Rows from block 4 of the fusion encoder, named by matrix and row number. Rows with one number belong to one attention dimension. Each number is 128 + 24 x the weight over its row's rms, rounded and kept within 0 to 255. All counts start at 0. Numbers have three digits each. After the name is the row's rms in percent of the matrix's.
# v: attention query, key and value (stacked) (fusion_encoder.blocks.4.attn.qkv.weight, 768x256, the v third), inputs 172-255
# proj: attention output (fusion_encoder.blocks.4.attn.proj.weight, 256x256, transposed), outputs 172-255
v.25 095:123134134136101144111146139125097121147126104140121170138118160100155100163129124101181113064175169133133147080096090127110149122131092131144126126179121174106155096145135161134148155121104121106107091122100093125141113147098136117071115091146097159118
proj.25 103:158116090145144110130151130179132109129183126153134110147077137117145141132119093163124140130101133133110109129156153088126074164116129172126148189124116101144088129145082128097109157108132130143150151156124118174103167104124103115148201183166112070129
v.26 096:120110156127130160158142075161139115136132161128130122093144155082123128108138140133108163144126133125111155132113116160091142161124105124116156128079089128117107092159114086144117138127146146157131138104105107110145147139150126183126096132109116152098
proj.26 101:124160127133121126134167151101119117130121135138136113152170136131148139147089127134159108111125157127125163154116118115143153132085109117144148143106157118149137148112092128156128119145103099113110101156135095111133133164100149094132170137095128147147
v.27 106:090089107121154139111163119134137140132123132119109116133125129163142105137119145105138099113124142182135127135145144140107098104079077133138109092172147132143164106056132162095120118154133116111081086133144140111132176121090097176130131114124113150102
proj.27 110:121112135118109146148095122185153116132152125140119126097101144101121135096141140110141152155107108149132124120111114109152111137157100120139166158120087108096116130168121161138089118144079112162168158155115132182140122121178126110137134136134125107128
v.28 108:123070114141079103097109166113138130149155119161104167102123171149106069174141162120117105156111118167155135135122138161113149093078080146128124123128120145154103143114147121131103147124079103154114127112125139168084099187127125142098114108138144131113
proj.28 096:161149116096126091197128173164153108143147139121078096134099139142139107108095095162148170117150138145098107114134111081144087129145118125144178097118161108149099084125147151100137144121056142109101131139105150118152156108139115110161146124114117080156
v.29 089:130124145146124118155128120142122107124087151104170188103119138178136166145134066134139179057096132116151122083125145113124126110150151109119152105140135149083137154122136117123058139094147129130112143151105107104147110138127132103128127137163110173141
proj.29 091:166152118131124105134174119153140128153149101142097084173082123087137112089123131129137082149162103123062117147176128137106083110097181152174093134118126168138121090156131131141124115131095118163142122075140091175121149130143103107077129109145129083139
v.30 103:145102156159083092130133089164140139086129130106176112146123092149126084101135063132130108126159126138121138118133125131133132145120149139150126164157086091149127100122150122142137134139111114110115125168137147108149145123077132111095143163081089143111
proj.30 104:059148101081139123130140123111091120160139133130090115145156135149144106118134149121127131118117123140131082163138113131108142133083091182111115086148149150104168127138140107138111111127200109106156110085087094178117119128149116127148087122159134121119
v.31 099:122143145175107107129124130102138103111139102115130102159168114092141100132113161099124136146141118145136111126120138114111136148126139165144094098111159189160109131122141154103132099146102124138085149102134121174118172148124116137118142185150117113121
proj.31 105:114131148094146153134118129131136158120111149199094140135145135111120173146149088166183101112138121126141141183134158120152112104111122167131161179120110075114111109143108141158103147160113145135145085130123163142141103155141137122174115106129100139143
v.32 089:145126094106170139140160111139122112084117142089118133102125083111164074152190158138096110156148120154170125132140111156146117136153101149143145132088141106147094099132154093139109127079132122144166150160104139148177084152149147159112111116125115148131
proj.32 089:151087117124111132093126127116148112157138131139129161126118104091118109107109124142162166107170143132100136087126153121070147155101159104123137118151094166122161154103116129158170158118118116142120111107133147096126184138137112118132160141164072126176
v.33 093:107150137169112122100112164090154176155151128137131161053160111135141104137096126122145115121107155118110090137098142135154181100174137194128094120149099137121129108133126118116098121150104113084141097090147141116112114140145169122080122142113156126110
proj.33 102:127163137161115149167183077155147108118181131122105138132145131111142134117135110157106171149118110129148117124182137125199104133151141142140086166126156152142119123143111073104110159127145108117122197112125089132137166141106099100110139105145073091108
v.34 128:140121130103108159125119152170097117124151157174129071135111146122102156112135111118128131114154098128138145100156116088120084141150112079131177137113111150130116150103101112114164147120125115163133171123111133104098137089115159095202140152101085115161
proj.34 129:136132102132148104172119143062151155116091100129154117146148141118116122161114161143102102137146111140133113103096103130123119107157150148112132133131140168139127160118171148108161097092167118103111079152156166112123111150131111154137144131084184158147
v.35 114:159106142166170142121103167140138137118134131141158095160137137139147152076181119121156128156125076160159134135086099121118129132126141088149128126132164115082111156183145136097141131167156125133161130116123150088126100088133142131112145108150120130191
proj.35 120:119120085137084107122149152122112135178118119071121148132091105131111139171180117151118143123122160129099160159159118117121161095092155119167168108159105092151092140141116088157159123147212125141116139104128083067140148109080102138136141150105135114147
v.36 095:094152158081147169185150139152152116112132172142147143118103126125127181107150148132115127141134098142147117102147126095128129107128114141106141137113183125131112137142098079134095148107138101144146160175113162084110135100122162114101088162115139117120
proj.36 091:174132138138131090112128109110145156095129128173115119121099113139149116118095124144191101131126106130111125134105110162147104112113104104143186163099149179144120160097148144097146145146067141095100143098147155142113095144119118122125145142165126119155
v.37 096:133137164066131100108161148105119143141101111125103194132130116163138126131128172117147157145104176069141119099130122109138071176151135137144106155100147131091150125157122127121095115114090108122111086139159145113148116159156088130126117121149176117119
proj.37 085:112127118111098098120165084151154119098127135181171149138134102109124105105103095130109113133136124130134146130087128111161125135096116099099154121148109109110105112121149144161102139140085125129122130138094159156118157127132122093110099147149079140108
v.38 100:134121102068127091157149108170159098150108105128130113156148129121171113157134140116156123156124092158080155128127166106103102147085157071111156126099157125133088140173124147119100125159116087125156150162125094098142141133059059139136101118126127102126
proj.38 079:148132116131117105097111137167092107135068160163121124144114155148113075107117132122120084104150147165149128116115120175098107119116105094136128145125139095157111148180158139153159060130103127116161090122117121074122101116147121145163105152131124104142
v.39 095:108136136120107157139150168114134158113139154129178104127141118101117147105173098153125126095137077108143138147170116109150138111107148119178147145109128111152131103112124088122146124131139158123119093143156090143108110080158161132168103112115122123151
proj.39 096:152109121144111123144102125089117131110127124148124112104101146134178123145127165184108123157176118134123159075122104132082120103159144112112135099163101128106112171092121140123132157111146121126111144150106164118101141147135143131081165167153139181127
v.40 092:123153117160136155156142124174138154111122144138152099113137108139117119159139143104115144156160146161174146126133090120122122125108165112145162126124140130133117154130114123117183159153152122160129123148114130110090130144159112144164166122138113111130
proj.40 086:102127125140103117127100144081135119144145121070131120138111152118116154146165144179107163146130152116088125104106156138101133119137113124142138136167157114133138174108169163096087132099183125138117127141129164143099150106149122115101138181131157173093
v.41 128:148125125159101151111096130105116153119144109138137139106109138157095135138124096134128148082090140126152092150108127170156179119144124134132095110126104124118145134093145155141138114124157164094082106111120137181115106127128211146130164132116115140117
proj.41 106:139135105165118141169108128130120133149123100106138113173136110108139141119145166135099125157108145143086103137177113099172098151134115165093105146138153094065135082094112133121144109146140083138130204129165063126108130113104111096112122097112109096148
v.42 096:078119111146151158106116151144121126110079098144105156080086115152116142137114145128131137150098128105126080106139123172153149100117130132147093125174145130149124122094101151123119094118108100114130125105086119163126149135133161145110145114139116128111
proj.42 096:166184148149113108179121114140122134156197124145093125127139124115179089095141138108144113149103114130130113139144133114148110181080100119113136134076143144118145122112119123137129124189108119155130130123141130107148125125136129147144120116089089137118
v.43 130:149151103143085129116131101078106123141111118075115189122124085121133136119109127155119104081107159092170102149135120144141117139139139183130072125102133134166124121081117140136115090100096147115103157098145098178167138146160189135105149108123140121110
proj.43 102:117125174145113145120145169153119093090162170154126087147125145116166072108122124119141125139091137125175136146147160119116123135105117175083146128149116132078150112087118176174104157129106112114139107117108165149113116103120107099138173120157103113126
v.44 092:124103148148140142118122170124102155114122159112117160132149132150130159134147122143066100095156120110122168153124113129148176148144071164138151105146126161073139109109129096131140132118089130093131147128147102148152108118172111143182156155126128113101
proj.44 080:140109127145117153118113134079116065137135101116178150122084121131110135107155135140128140103092112114147105125137115130111139131135136126119115140113101125112154165140085087136116147137141112152102099135095121155102134113119137074090116125118081076145
v.45 102:125131125150132154107137143130083114119146122114143130112111129154111103127093152143147180163152126105169142133156106127134117122152122094092154120182090137147144160081127145097168145120147159140105125107127115176130137120149167120096133110142119150162
proj.45 101:087132112090172111129117145067120122130138149120150101148149164146108135170138149093108141116125159130071138094081135128133136105133112178119146109115126115124150114095138159112121139076127123134161134134115168167138127122148142167103119144134158130089
v.46 098:132103165135135127173153171144160141120117144145090094158167147158137136110127091110111117115158171142143125096101150142142107177171141132159101136110126129116152162199114123113144139144114140131124110129137172102153120154111116103070128075092149124120
proj.46 096:127095091118081099092121107127115181137110128084131171115096119099106135111121133155137130108145141134153116146172119144115152100096156071158138126173081125119128146141094084113130126125131100139146137141113077116133168142124079080183091132170112122121
v.47 113:135121121123096112119102108100082106156107054113141150138141141131120088145127115137120141146141151113144112125154138132093171101120137134130100124137125107149152119145145149115127104113126110092094135117117111220147137127115119104145134122123116134151
proj.47 087:106128150129099149134135132149130108124113127168109143110148130115116143138080142095135117125133135129103120130129112137123164132109164166114112100125086125151158107127105136151111126125085153139165111134105129134139133162135129192160114121091168138133
v.48 102:121128132135115135123150137136123102104125121116122149136091122065104119151140109108140158121123126121132136142152138110183145138137138106127102134089143091138140066134151158135125160107109131092117128115129150135130134106152118119161171138084161155128
proj.48 104:146137134149158155098125057108115167169106143128117100116095108147111161127136088122133096124096139116132125149156158161143114159082176143119120153151109165114129146152123102115105094138154135154127117127122106096136139120111120119120111144124141099109
v.49 093:126112110117144110130142174136146083115080151136087119156134113062123156136118088112136181121179108117110193154102123161126138115154105163147110123106126130135131106104096110116160190148124156152122157163135149178140141108144097106139123145117141095124
proj.49 101:127099135097137133118145059150123188088154136137124106115089149130146099138129134144139137151103114131078125122153156117130129092078187126131123124151136085129129150197107142135121111136127132147127125119090070103121131155105185136147107101141144100078
v.50 102:121121105065137160125140101160113112153116127109119174159101114090087111109130152105164155132171106169159183110093137075135119126145099107143113129091115121142145117130099140144124176131093151130111150112155156135149145140135173093148107119097126117094
proj.50 104:153126122148137127130138127129120150132146187134119099134133155126115123120109100171121109158138157110130107127146140145120114191101148172117111162161169093122127122170116136151155074148132171127117120127098123124117111119148111117160117169180161095135
v.51 083:119122107113086135136080120150080108157109188140114108122133120155115122112169147098117128117174143079144121092114147112099090112101139126085115146128136112149146080160140151149108118104153106148130114131084154153079159144133126143127122121110116129118
proj.51 089:144158120140147121127133087100135177111175148108110127117122118149111122168079127119147103108131120105101152168126120129147111141107119180119153141119098127130106108150108196075123107146128149111102141098133101103150126098127147103143181117152127098129
v.52 110:161116103088150145113128161121145105132115084085135145130079084115098181137152121154124135100195110147133147156101111117125189122123198107145087159117120145120099132113154136157147098109112150095060105134144150129141136134105167125121078115137141116135
proj.52 106:126109140167093125116157122116117120127144125142111170122163133142098089098127124128149156116138132127128064107127128116096107127115132091113150123136098097132126094112114113123117120144100078079169147108145172114100103074206125141162162149169123157144
v.53 105:144131101104125151147110097149112125119120147052118088114130111093117162130142141143138149146149108157080102086109113144118141150167135142101100118105129168115139136130093100172120159114128123148143122142122139172104108098135134122146099133113140092151
proj.53 100:101121125158134131097130164118160170127137142168170144117150128137121101127116084082109112156133134130157123194107133149087178090114115111159165140124156105160114106159129139114122108154090134079133123136136148117184139101195135134099122098149090140137
v.54 101:157117118129120157176150139116122120144119085137128112121163092137159155107111136094139109136158159083104120080141147127156135168147118104136118144156119156163136151087091120184154109088148117121116146159142106127170139136116153138089090122140093122115
proj.54 093:158110136137111085127161150124132120126142100098143143144144159122169108103099140139174118138157104167143135098114117102139102105155108099149125119140119126102110124133142056124135124089085165135145108110138192085057148140169082088176152142118124123115
v.55 107:092123117135102161142127098154109125205137101114171123118100104147112098138106136139093133165143124125136158099094156146160109163126160122169096137123160133134107099098156145088117113113167142121124132087138111115091130114103136131143158116101135151137
proj.55 111:112143097114138086099100190121106098134135141123124161141181138174119129137135146099134147091096128132143110119131140133130123127154111082137135112079114129137092128144141088152127114151093072119133099138152198139153143110176124128130119160141118102156
v.56 102:143152126161126032107107162094142181116153107133132104082112150127133103112126123135145132138138167109147121163120157138121152092130116164108142143115105119094101138108160135124127120143158131161116095139077136098171157115147149144149114114133161161140
proj.56 108:141104114136136184120162139134134101105096135163143128144155098161174149157094171160128128099099143136111153109098120138142167139135085091128123091117182152127138118146128104126113174138098132104139078084174107152127127127079113105100093090127116157143
v.57 097:150103118141108140154118160137080146127126137120097132095147153136148100127142123099137109138131170102074177153130105119130107139132117167119159140156153130144121109162175138130105177121096140155156144145110143131089122157128124154090154164124188148157
proj.57 086:125149126164126100091100101122147136119115137107122138143093059181102148123107117134144119125126115107119098133100123147104105081113142108126138128154091146098121088137096126148104120127149100095139081090127100149115088111117123111105111066155122130133
v.58 113:138177120120120076124168160104155132152084164146115190129101186135068126114146146140138125106111117159138089097125141128098101103148143126146153124114120121136113107138131088189114132129106110108114118105123104134109080150110140083157123145102121164143
proj.58 110:136117143160140123110101114174108174147109110130107075143115090101138124118127139151113100137160137135123150128167153128144161165129099171115118117133142144104152128139084120057128154111149146157143162115138108154105151134130119137111095114091121109120
v.59 111:175090121102159138135094077106117128117091120133139098103100102131128100128128112165113152140139105093141161097126163109119083149125168121135120087109093151122102115142124140138122106144118127127168143131138178117120122109143105078099153116126158160094
proj.59 108:113153117136124117064148093118104160104114119149132075126154131145110112123129129145144076135127140131116093175096111124099152106083122141075102135118117114129170135151155105166169107137111139117135111147128076118154118131134118161156112145165155133143
v.60 099:094131103125151154167142102135149139168104102112153162160096135107128066138111168154154120108146114126108077096120115131122126114128107122140143148153118134111138143124165154122136127107123183135142152106108119147143131111141136121139082097117168095111
proj.60 104:154088122121096116103148162181106121082128130171097101104142122164144152088089134128098163106135139139149157154138143114144096140146086114156107110088183124147126132143121093123122182131122083153138087091115144149136106144161070128144147164138092104144
v.61 115:131104091147100140119154101152124114158158109140123165104124161137090128167168146138132089155136168175121159177111159145151129125172135109148151151118081134149146119101144117110175139145138127157159093132131165153100151122117106152147103140149107116149
proj.61 123:143126147117131113135124200126151091157127108130132131133143126108113133070114115105098216104122121100117103096170110120139088144166103117157126117114182122103099168119116137111097138125117062111130128119124150114124135128160103076144135113107100117128
v.62 104:119107111116094089121130183124134177140159108131152144101121154120135106136110139140146163113104118137114113163089145152140109119093157132129143109101141105095079111139177109090126152103119122104120109106128160123143154140107136151187152105118149159134
proj.62 098:131131151128151101132115126107127068115106121178135110202163129147070116149139117097124083108130136165106144095122108164093156101161122086125111112144085147157159157106156145137114117129145128135114099153125061158089123088149125136041096140111126123142
v.63 115:100104138115114148139188171147097104136122137128172086097164121135135112147134146191150140118115178141155145099165140096134164138173125133072141151145137151135097113112127092068089120096125136122131161111160136137103160115103150167137163114117152142153
proj.63 102:129157131139127123110127095116092142130108104131109169136140104131113121127099124121130163067134142115110107146082099145139146151138114119119097115122126142139145161156154179154122173153122097106090051148122139076152110103158104130130102149130102106155
v.64 093:104109151110121110132126167115108140151098168129154124110081155126129133124128138126099155126078147141173146126164105100132130121106126105129119131109155130106181138116129123176120143128146171136127169162129131109100077136140089163142090118143120162078
proj.64 113:141150099107158155164071165071136120121128142131127133113119169142123084113142087114148100139110118141149122139145093127143104098109083159147141182092115157071137085095077146176148135111110135154128155117145131107116110112127173110126186131141121157173
v.65 098:107107151090077130141093133088166136140128179133162133127137129145149113166144132123098110120123117129133088152131163116140087144173145142148139172153142091156140109135156109151131148093122107129155119162110160103094111102087154161147143100138157150115
proj.65 101:119157103141125130152092115062118044156138080107156094142138138165147151136131126135114172180142100143147187090138115133131118144096135103126131130153132180130111090122127124103168153181112100103091143101145135130153115128148145142127161115116119160170
v.66 098:145119096143135121143110134123120082092107100093154078122144140146145123118104112136098107143093117115109150153089158122119121154093120143112149168102125150100120122102156137131113103125164160112122138122116095104151124098135148129118127151140157133112
proj.66 104:091115146073145135128129152173146156120098096067135117074131114121093158123116142114134108121131152120139127100173127124077081126142105112125114135159138121110099117084102155117139137114068166158106089144140100126095139141117136135116100068123138157150
v.67 088:193139118119085121086131103160128116136136126147139140059109121106109143128149129128112134132153136117123145135131114085119162155119131109111105127136122139166145128096132133109116110127108146138139108141087171150108055129169144123142148135116076131121
proj.67 101:142136158113120139116149107096129130116110131156120122150210166128134119145145104154142129120118148142161168082119148156129128099161085129162135128165122172121130124163127157155131135122107127137109096097129110124099176152140179147101113110078171134109
v.68 105:136145124118103098088097153129144158121147121134180076066124132134093128136103142101117127145142097128127153153133098110129134120116160125146155100132111111113140139121176136105134157150122138107169083125121135124131105119140146172110088111167144134167
proj.68 105:106126138122070180103128047128115128155147116127101118149162164160114145096124170136101159153131149120082125132112136140096098158126115126100107161139136103164113098155113148160139128142093167126108124140106132112138160147113108121091120156114074146099
v.69 121:133121138141118121139121119147153137115127178125089147137125142126071151144141113167147156099133103084106114159143144145125075142165113183137114116107147118123136128180096140146112155126127080131097137126092110149146122131177111078086089128081114081113
proj.69 142:119122158152108099084127143131109178132119139162152147162136104204159146125159102117123096101180153116138125156134133141120145102122116130123142073139129138118151126117150098132125156122181135113114121116126149136090121127131142175157178154123122160123
v.70 099:138106109136162132085096103172133114175167106089078132122119104113079202134114167125108133170130138110106130150111033128150073086121141106128106126137130107105084160135123129110167159085119069101147146144147135181065145098131147111100092136150124112175
proj.70 114:128135126138138104130143110108125148098157114134121154137162138151124094091144148122102144133105105101138084164128137100127167177129124128113152141090110135166149096120151114160070098139109139109134135133103143132115120088099093136097119151142099149110
v.71 107:116125112112114121158079178123146103121108164132131143122129117145163089121116119121087099096129134074129121119135181102122113151105121196146125146120144128111126124126115105152104176117080144143116166145116186129172114156162126152155153157154129163106
proj.71 119:114154133142129161126149151087138131100126125176132156121123176147149126156184073112169113097094078163178127138148106181135099130124126115144149124153155144090149130097124102158134110126160148100130159142154084128112106114078180134134141091133164129142
v.72 090:127109131159133159154137124119161155128137140138110116115140154104145173140177144173173149145133120160134145150129111119109129077132136132161107172143100122157095123113084165152093102131192152155113090136109106144131160119095144104142108156145140073163
proj.72 110:137110137118106106112162103180137137138077148151141118157096126139152108081126123145124090160166133118107115167144128136096163089085164199171103127117125113159135115189137137108139134133142111160093178122175161114184124141111167129108125136107118123097
v.73 109:125152116125118144102125084110145176146108117129071130129091110127110134118105140154055097107147173108142157126111119135134098150143114089142133089160104079127117125166130148141107170114115083109103110124122140137110102133125122103155100107105094112138
proj.73 106:145132158153111149142154179127094162100153152151141159131151092112180112137121113086155153110129171113164114156107167141144152121118150120137135133138082158135165114126132097180111121158151149097149113143104133153120131107127150151126085114098116119081
v.74 097:140107096130125099107105151164150099144125137075139174084132110131157162137153134114111122166134113144122153123115083151143127132118160141115131131100106132082117119112118113088114126132110129097118151163164106141108122129175135147151126123120078150144
proj.74 126:113163133114125114160197130146133121091155135127106126116111133112110097103084114148092169139108106112136133122111151132107135155110131153080119153159130098179150142121151149092140110129111100129176126155079125143131131128088120106095088145128128134111
v.75 116:137159131157129138140140172134120141099131131127126123168161127110181128096153105137182146139147139094137184150162114112123143143123104175101162148096133152140150137092125161150114123146132139118137170140143153138169108127128147086132144134131112148145
proj.75 138:139129109111123115159138127127120169098121145127067098121114163135137087161160099124149096114084120116165108135127163157153137089150115162164114141164126113087166114113093110139112128117139120149122166140122129107121129162103107158127100134102196091121
v.76 097:130106108152174117122141158142150121109110125114123165119123094090160140119099128139119165114086199118114118102123113080155124149092123137139150159119181154157153091097126139131076143114111165130126115144117119130108111122132118099119121115147192160096
proj.76 112:113160096120151113165074133092123124135168150145125153100134110172102145155131150132151094082127096148137095127136128145151099118148097111139134118117113159086093119119098128164106126119093161124124101112150091119132105133128161112113138103123135152157
v.77 091:122148115139179130112174102130136141146120106155120141160088105137151141103120146172148161153172148131151143137164158166134141112113149133134090110118091129151141133125161174181145114146139128146131175128142096162101142155105101122130146109123105112129
proj.77 105:149108162139117153168144185154124169151131147131078144099175140101118126086121165111142147120124140156143129127124125124110156131116096143146151157102082129187143162128107162124100127107111131131168146124146135131160140124108139112099094153120135106101
v.78 109:148139110134143123080153092172115114163110142104098138105161146158117134150102130123126132152113141157105108112120119116156127123145131128134115078143171162105127131130145140083121098132071115081084130085142107135115113099185116102144128088097090113119
proj.78 119:120143126092137098127103100097121083115146154151161137163097088120066123156085127109090159092136154138122125104135116166137139163145145092137112119127094101133105101141141103161114127130146151099177065142097117118126147143115123125153088121071115166141
v.79 122:126197122126154115183147153112126129091113104124140131181146148140185138130160094161174125085117144143112101115174161132138128142126137152155148163166141137132142118123144084139108133129142112137097123126139131084151152119142107143134170134151169138129
proj.79 145:146121080147122085193111114103161090136125140127130107116074122151159132162141098153127102157096089153149158142116123119125138113144137131162120137156148114113138156144128090085111154175176112126130129144126134078112122158106116120159131137113150112139
v.80 098:151129124147125117102132149099116129130156112134158126119156094125129114113113135188106174108101098080149138113094157133159128081156108136093097104130166123109131187108156095071066156138117193114110113138146130124185163140079105067103120086126145147098
proj.80 102:073108144070103144125139090117133109113144175142149112158130174121130107095114156098138104162123151075085090135162098150101119137074145143148158109106101137112137147148135174159127083110127115130143132107139125107122100120170105104164126122144144109124
v.81 101:132134145147154163150123124180170125116088150156130122101167144106166177151110142129090081124164112129085106135136118138129111158143145092097140179075100125138146142129095117122129125127141136135124156146078107102155163177157108158125150113149099133142
proj.81 102:159129107165099125112154123151119189098101109115122142121147100129113136131130071137134152142161138127148144153093119111124102109092090142138124129132112098136129104190147113140100163131129117128141118149166157140081129106106151122166127126064152144095
v.82 105:117112117071134108152105135137098090160166106120136124150113174109122138108150137067118161146142142129109137099134153129101122174100123072119136118123114138088133087096111109134123116118083138147134135126109146076110081172088146102134118148133122130109
proj.82 101:114108122107113155116111122130143151104139118143141106170124111069099083131114107148140112130087124148098141116127122121135149080182116149095150121118143138112195146138120116107125136146184112103190126142178145172133095094146133115124154130156138115159
v.83 105:134137160139127122135107136115107099126117121153168153145125130158134082130144131123158104102142136119158131131085130121147160163084133109115095093147159133101119144086165135133147163143110178117119143161175100130133139125107105132144138137126150131132
proj.83 103:138110113091115100125128079108107131096130161136138068136126099114097108121070112130137140121115129103123088112173143115107113118161125132133137120155073140118131125116110147124097135117137107140160112105096156149133109096169132092140147153161140136096
v.84 111:131142078163113160127136158125129128132120071099109136085131095120134131151116150135167148112173127111134121128162123157145145120113168142125123121100130154119125185136144103102134177151174146101135137123110111097112128091119152126133125097124095115116
proj.84 102:087117140174124067117132141093168130082159168142147120154178195150134117141169137136120160147103128143139160184142170134119089116116100136109111139120110079125149111139138140160119105135119121140112108116116158138158149136111096146104103092126160125145
v.85 115:106139097158108113140101149152162138122143146101143082145157114109120171144091153134165112172140147127155121173166093111153107156145160144109125180114104135160114168122119108099158112170139143131129117160114144144192149131136080148135122118131142178131
proj.85 121:105096126133115133117184130148137132138136168103126152124161147132184097120164127129139128125096126136140138126138145103078113092132092124141122158123130112089139146167134128186102154131135067116117144119161138166096127133122174136112137111092096120080
v.86 109:091163141110123159123152133158129143117137128149121142080138152124142123176100099120125131147123162139123116096134108086110152182146129104138147133136139140136116130127151110087137176153196184151168123138164093100078159140105113150103152092137136115116
proj.86 101:138157128149190130103114140113129168113124128139148085116151140127135141166150142151155119114156139138158116164103147137125086112112112173124124160125103117120124139183122178161138112142104112144105101147107127128180107143128122107113121112134154135089
v.87 102:119136111088150110138135127100143126101103125149146155140150078168150107115108080162157164130101111085099076095136121128166094138091112106130119153158110131169092101070149126084102126108148085136123105152135113102135161120155167124141153061160157137136
proj.87 105:109132151105117137105141142167146095156172179094121088076133189126129112144105114107157106126107131147157091152162124116096129139105134160094128165119112109112097197156102148147085125103111128135107165097098184172163106117149124113138148164135137117120
v.88 107:125144106150152124130107145145190115118103148136157122105157112144149124177073107148127091113115104127079107142114100146143142092110143099093147133066104153096128107120103124140097167140134127170136126122128100091179154110121147138136153078168172127104
proj.88 101:099106146115159146136161133158141163122149140152116156132074122132138102080131153155140165141176138174168143185130164122138107142115127153148128121168132105176125147151150152155146108117109155105109110097138153155165162152136069108138146188089112118129
v.89 100:152139127105115097103158092117108130158171114146157104158131119119113124094120146137139190138149126073126102114127137100135142139130115095109119074178134165158149114124138113123128102152140150117143095140117141132130154104119126131126116125123118138113
proj.89 089:152133141102104123165126138150140109104114116130098126119102130182147128164129058134096109169106136111081131115163133118107110155110155133110114128111117123121062140139118107125112106120076136116140144143170110110107101178161139133105129131146109120137
v.90 104:136152070155127118111121143103183151167112123104103193088129107120154146156120152144085166133108129131160139148164173156135101124150111136126122149115170122120091160166155105091118170127125152120141155101138122111125133116053147131179136112155088163122
proj.90 099:100139158149163116124115152119096149111140099156185139175117166117117120100107145104174086129140139147106136121130105110162129104099141156118148093100086123143184120099147172171139082127138133141107115127119125099144131175137142114122116122083159110122
v.91 096:133140158145157162144111117160136111139103125092165114151072119116074151133162130145105129147149154118127140150121124129100128116157157112132137145157155142119084129145124155084125094087102116091164085141110113131091129120137123127080120123143106131113
proj.91 093:129078094112101142109131121151075126132139087128103133146137122151166102098122167131148162146159161162171145080135125105094101116131159106151126103136081165111156102141155135139136136160137134153098168118166120126135147146099134153161128127127115119140
v.92 120:097113113051131116134138167152114084138173113115123159117069139128134140087131107142137092152133128125143138083148128147134139109115110097137157116141101122069103138166190144127139149154181156117126100121139142130133114129092116115115114130104117165119
proj.92 103:122150129148124142149106109122128122129126135139131113148163142094119108187120134118150127083122149163096131133162173095146131116183127158078129143095131103132186121073107123167106152153123145144129119129113097153114123088136127097109101083158083112110
v.93 088:120105132163167118146169106124110132162140136106153120189161149107129108129086153127134140119154077088148082138112121108109144141096125110159122089132120132140141085132073143084121137121099149145164140157099122127143112140125147120130106087142119121121
proj.93 092:103136133130088145077122119149153152119125135164130102099113103165109136131140108132104099118141130135135099124128142163117095141111133132088112148120162180084103139146158141112163070115149126102146172125184170151124137128136121145124146194144135132151
v.94 106:083096090129139132159157097093131145126143111095145118122107108169129119128123081129151107120129149124102075104109154123148082135141098138112136099134132166146115118140135117137124159133122133113154121075131095124113129113128094081139135059121146106134
proj.94 101:155073166132172148135173150137084127153091133153105165122132167088135156130163150132110090121144072141159166125112081151089129150119129145123107174135117103124113142144110137126117119096109148147110092158130135128171134129147114138115145161171105099136
v.95 100:150161144082121149124136120133098131121088169129158135159145157162151139122137094106167166150140144132114125154159142085166150139125136124117129149078103153102125102088122146097119085122134102130123119116148134085106116163145125122099138146143176111109
proj.95 118:146139117121114084077116131137135121126166132134126094114169135148109115166138120155100153144160104129128127151129156095106126118133134126099120096143178118158156189113096105145119173159121119129101146131154138150114135154142146105128146133108094148116
v.96 084:113079137159077161119126143128128136125145100114111126090166156163070124139121114112148135162097123141126121055132135115166137130091153130126130097144129156152156142128128118155105120114136156093136091124117177120181134090142149113113160141140131110133
proj.96 079:108166105096162112135114130075140149127090118122124144154140151131145137156126157157123106062142131135142129158120145139100092152170133107117140127124112134113107136163146119127140124088102165130122136103123143110105142129087126174121134094098119122159
v.97 091:122131121085173122125128142107162164124117189157104136133132097123157160135164098122127111106130159172157108148154111143109147157137106119132100104096146163128124117157119139152118166089124158104136154135163056130119132125129139094104156124118121114141
proj.97 085:139112129150126114133096146138117117119146132153138164105136120119175141144118149123151145167121110102153188131107100140122141128121122167110139097141152103130159112108151162127165099144147120139126115132055142139115116191155142147157111100146121137126
v.98 103:139131142150139140091139104104139117140128142139129082131099111181141130109141147146078151139123136125135118104160146138123159161176129156127167097138117104091100183170128146115129163129088139180121140108123151145131137137169091137144121107110093111131
proj.98 090:117110135134113174123130137107121088131114125156116111118137168103104095136127124105158153125150123149103133151135137121119084111151104088081113141170118089155170145070142123104098131126102109124155156119130129118141112087111133114084127137095111140078
v.99 118:155152153144077108128120137148095121184144130055144099142118158130131131098149147107095148148133098137119168107172130115168121115134126137160163140133126081131106124129128111114142131113126141143119138124130140089105138108138133115133140143098106142112
proj.99 086:136099144120131145101161130139077143168145188140118148094120101127118108083095141124091102111109141141124137130135135097121121116124144131118138147103071126125146087121108180144104153188088138088119115111135110110128149109091110156109152137134121097133
v.100 104:139142083150131097150120146115134136147119139062169131151101155121158110132145099141087158148153112174137061099132120112078123130160139126147100148154153116129130142128093128096145152112131126160106165122117142124140155093162129126135145173122110154154
proj.100 085:131124140064139126120147155119113136075116129159151169151132092125136138121127176071127158094179141110116119129116151140135129099082132126146146150144119081178155114158113152141141123108094127111132107128124105137102122138103142165122089141112142090152
v.101 106:128126112115141113104156112118145144092136059176083135087124133138108115153136125133143120129132147108105134142094124144134116129158086136084096134150127101088146130127169137124136121143195101128138131138138103126118099170150100121098091085150134103101
proj.101 098:156162127154074104112109144155139104153152178095132085130076113083108158130139122135161149130127131137116133084131096157125130169062141111128171152112143100114095132135112150141162099133123113144126163098103127144133153144157104151159164111121173165164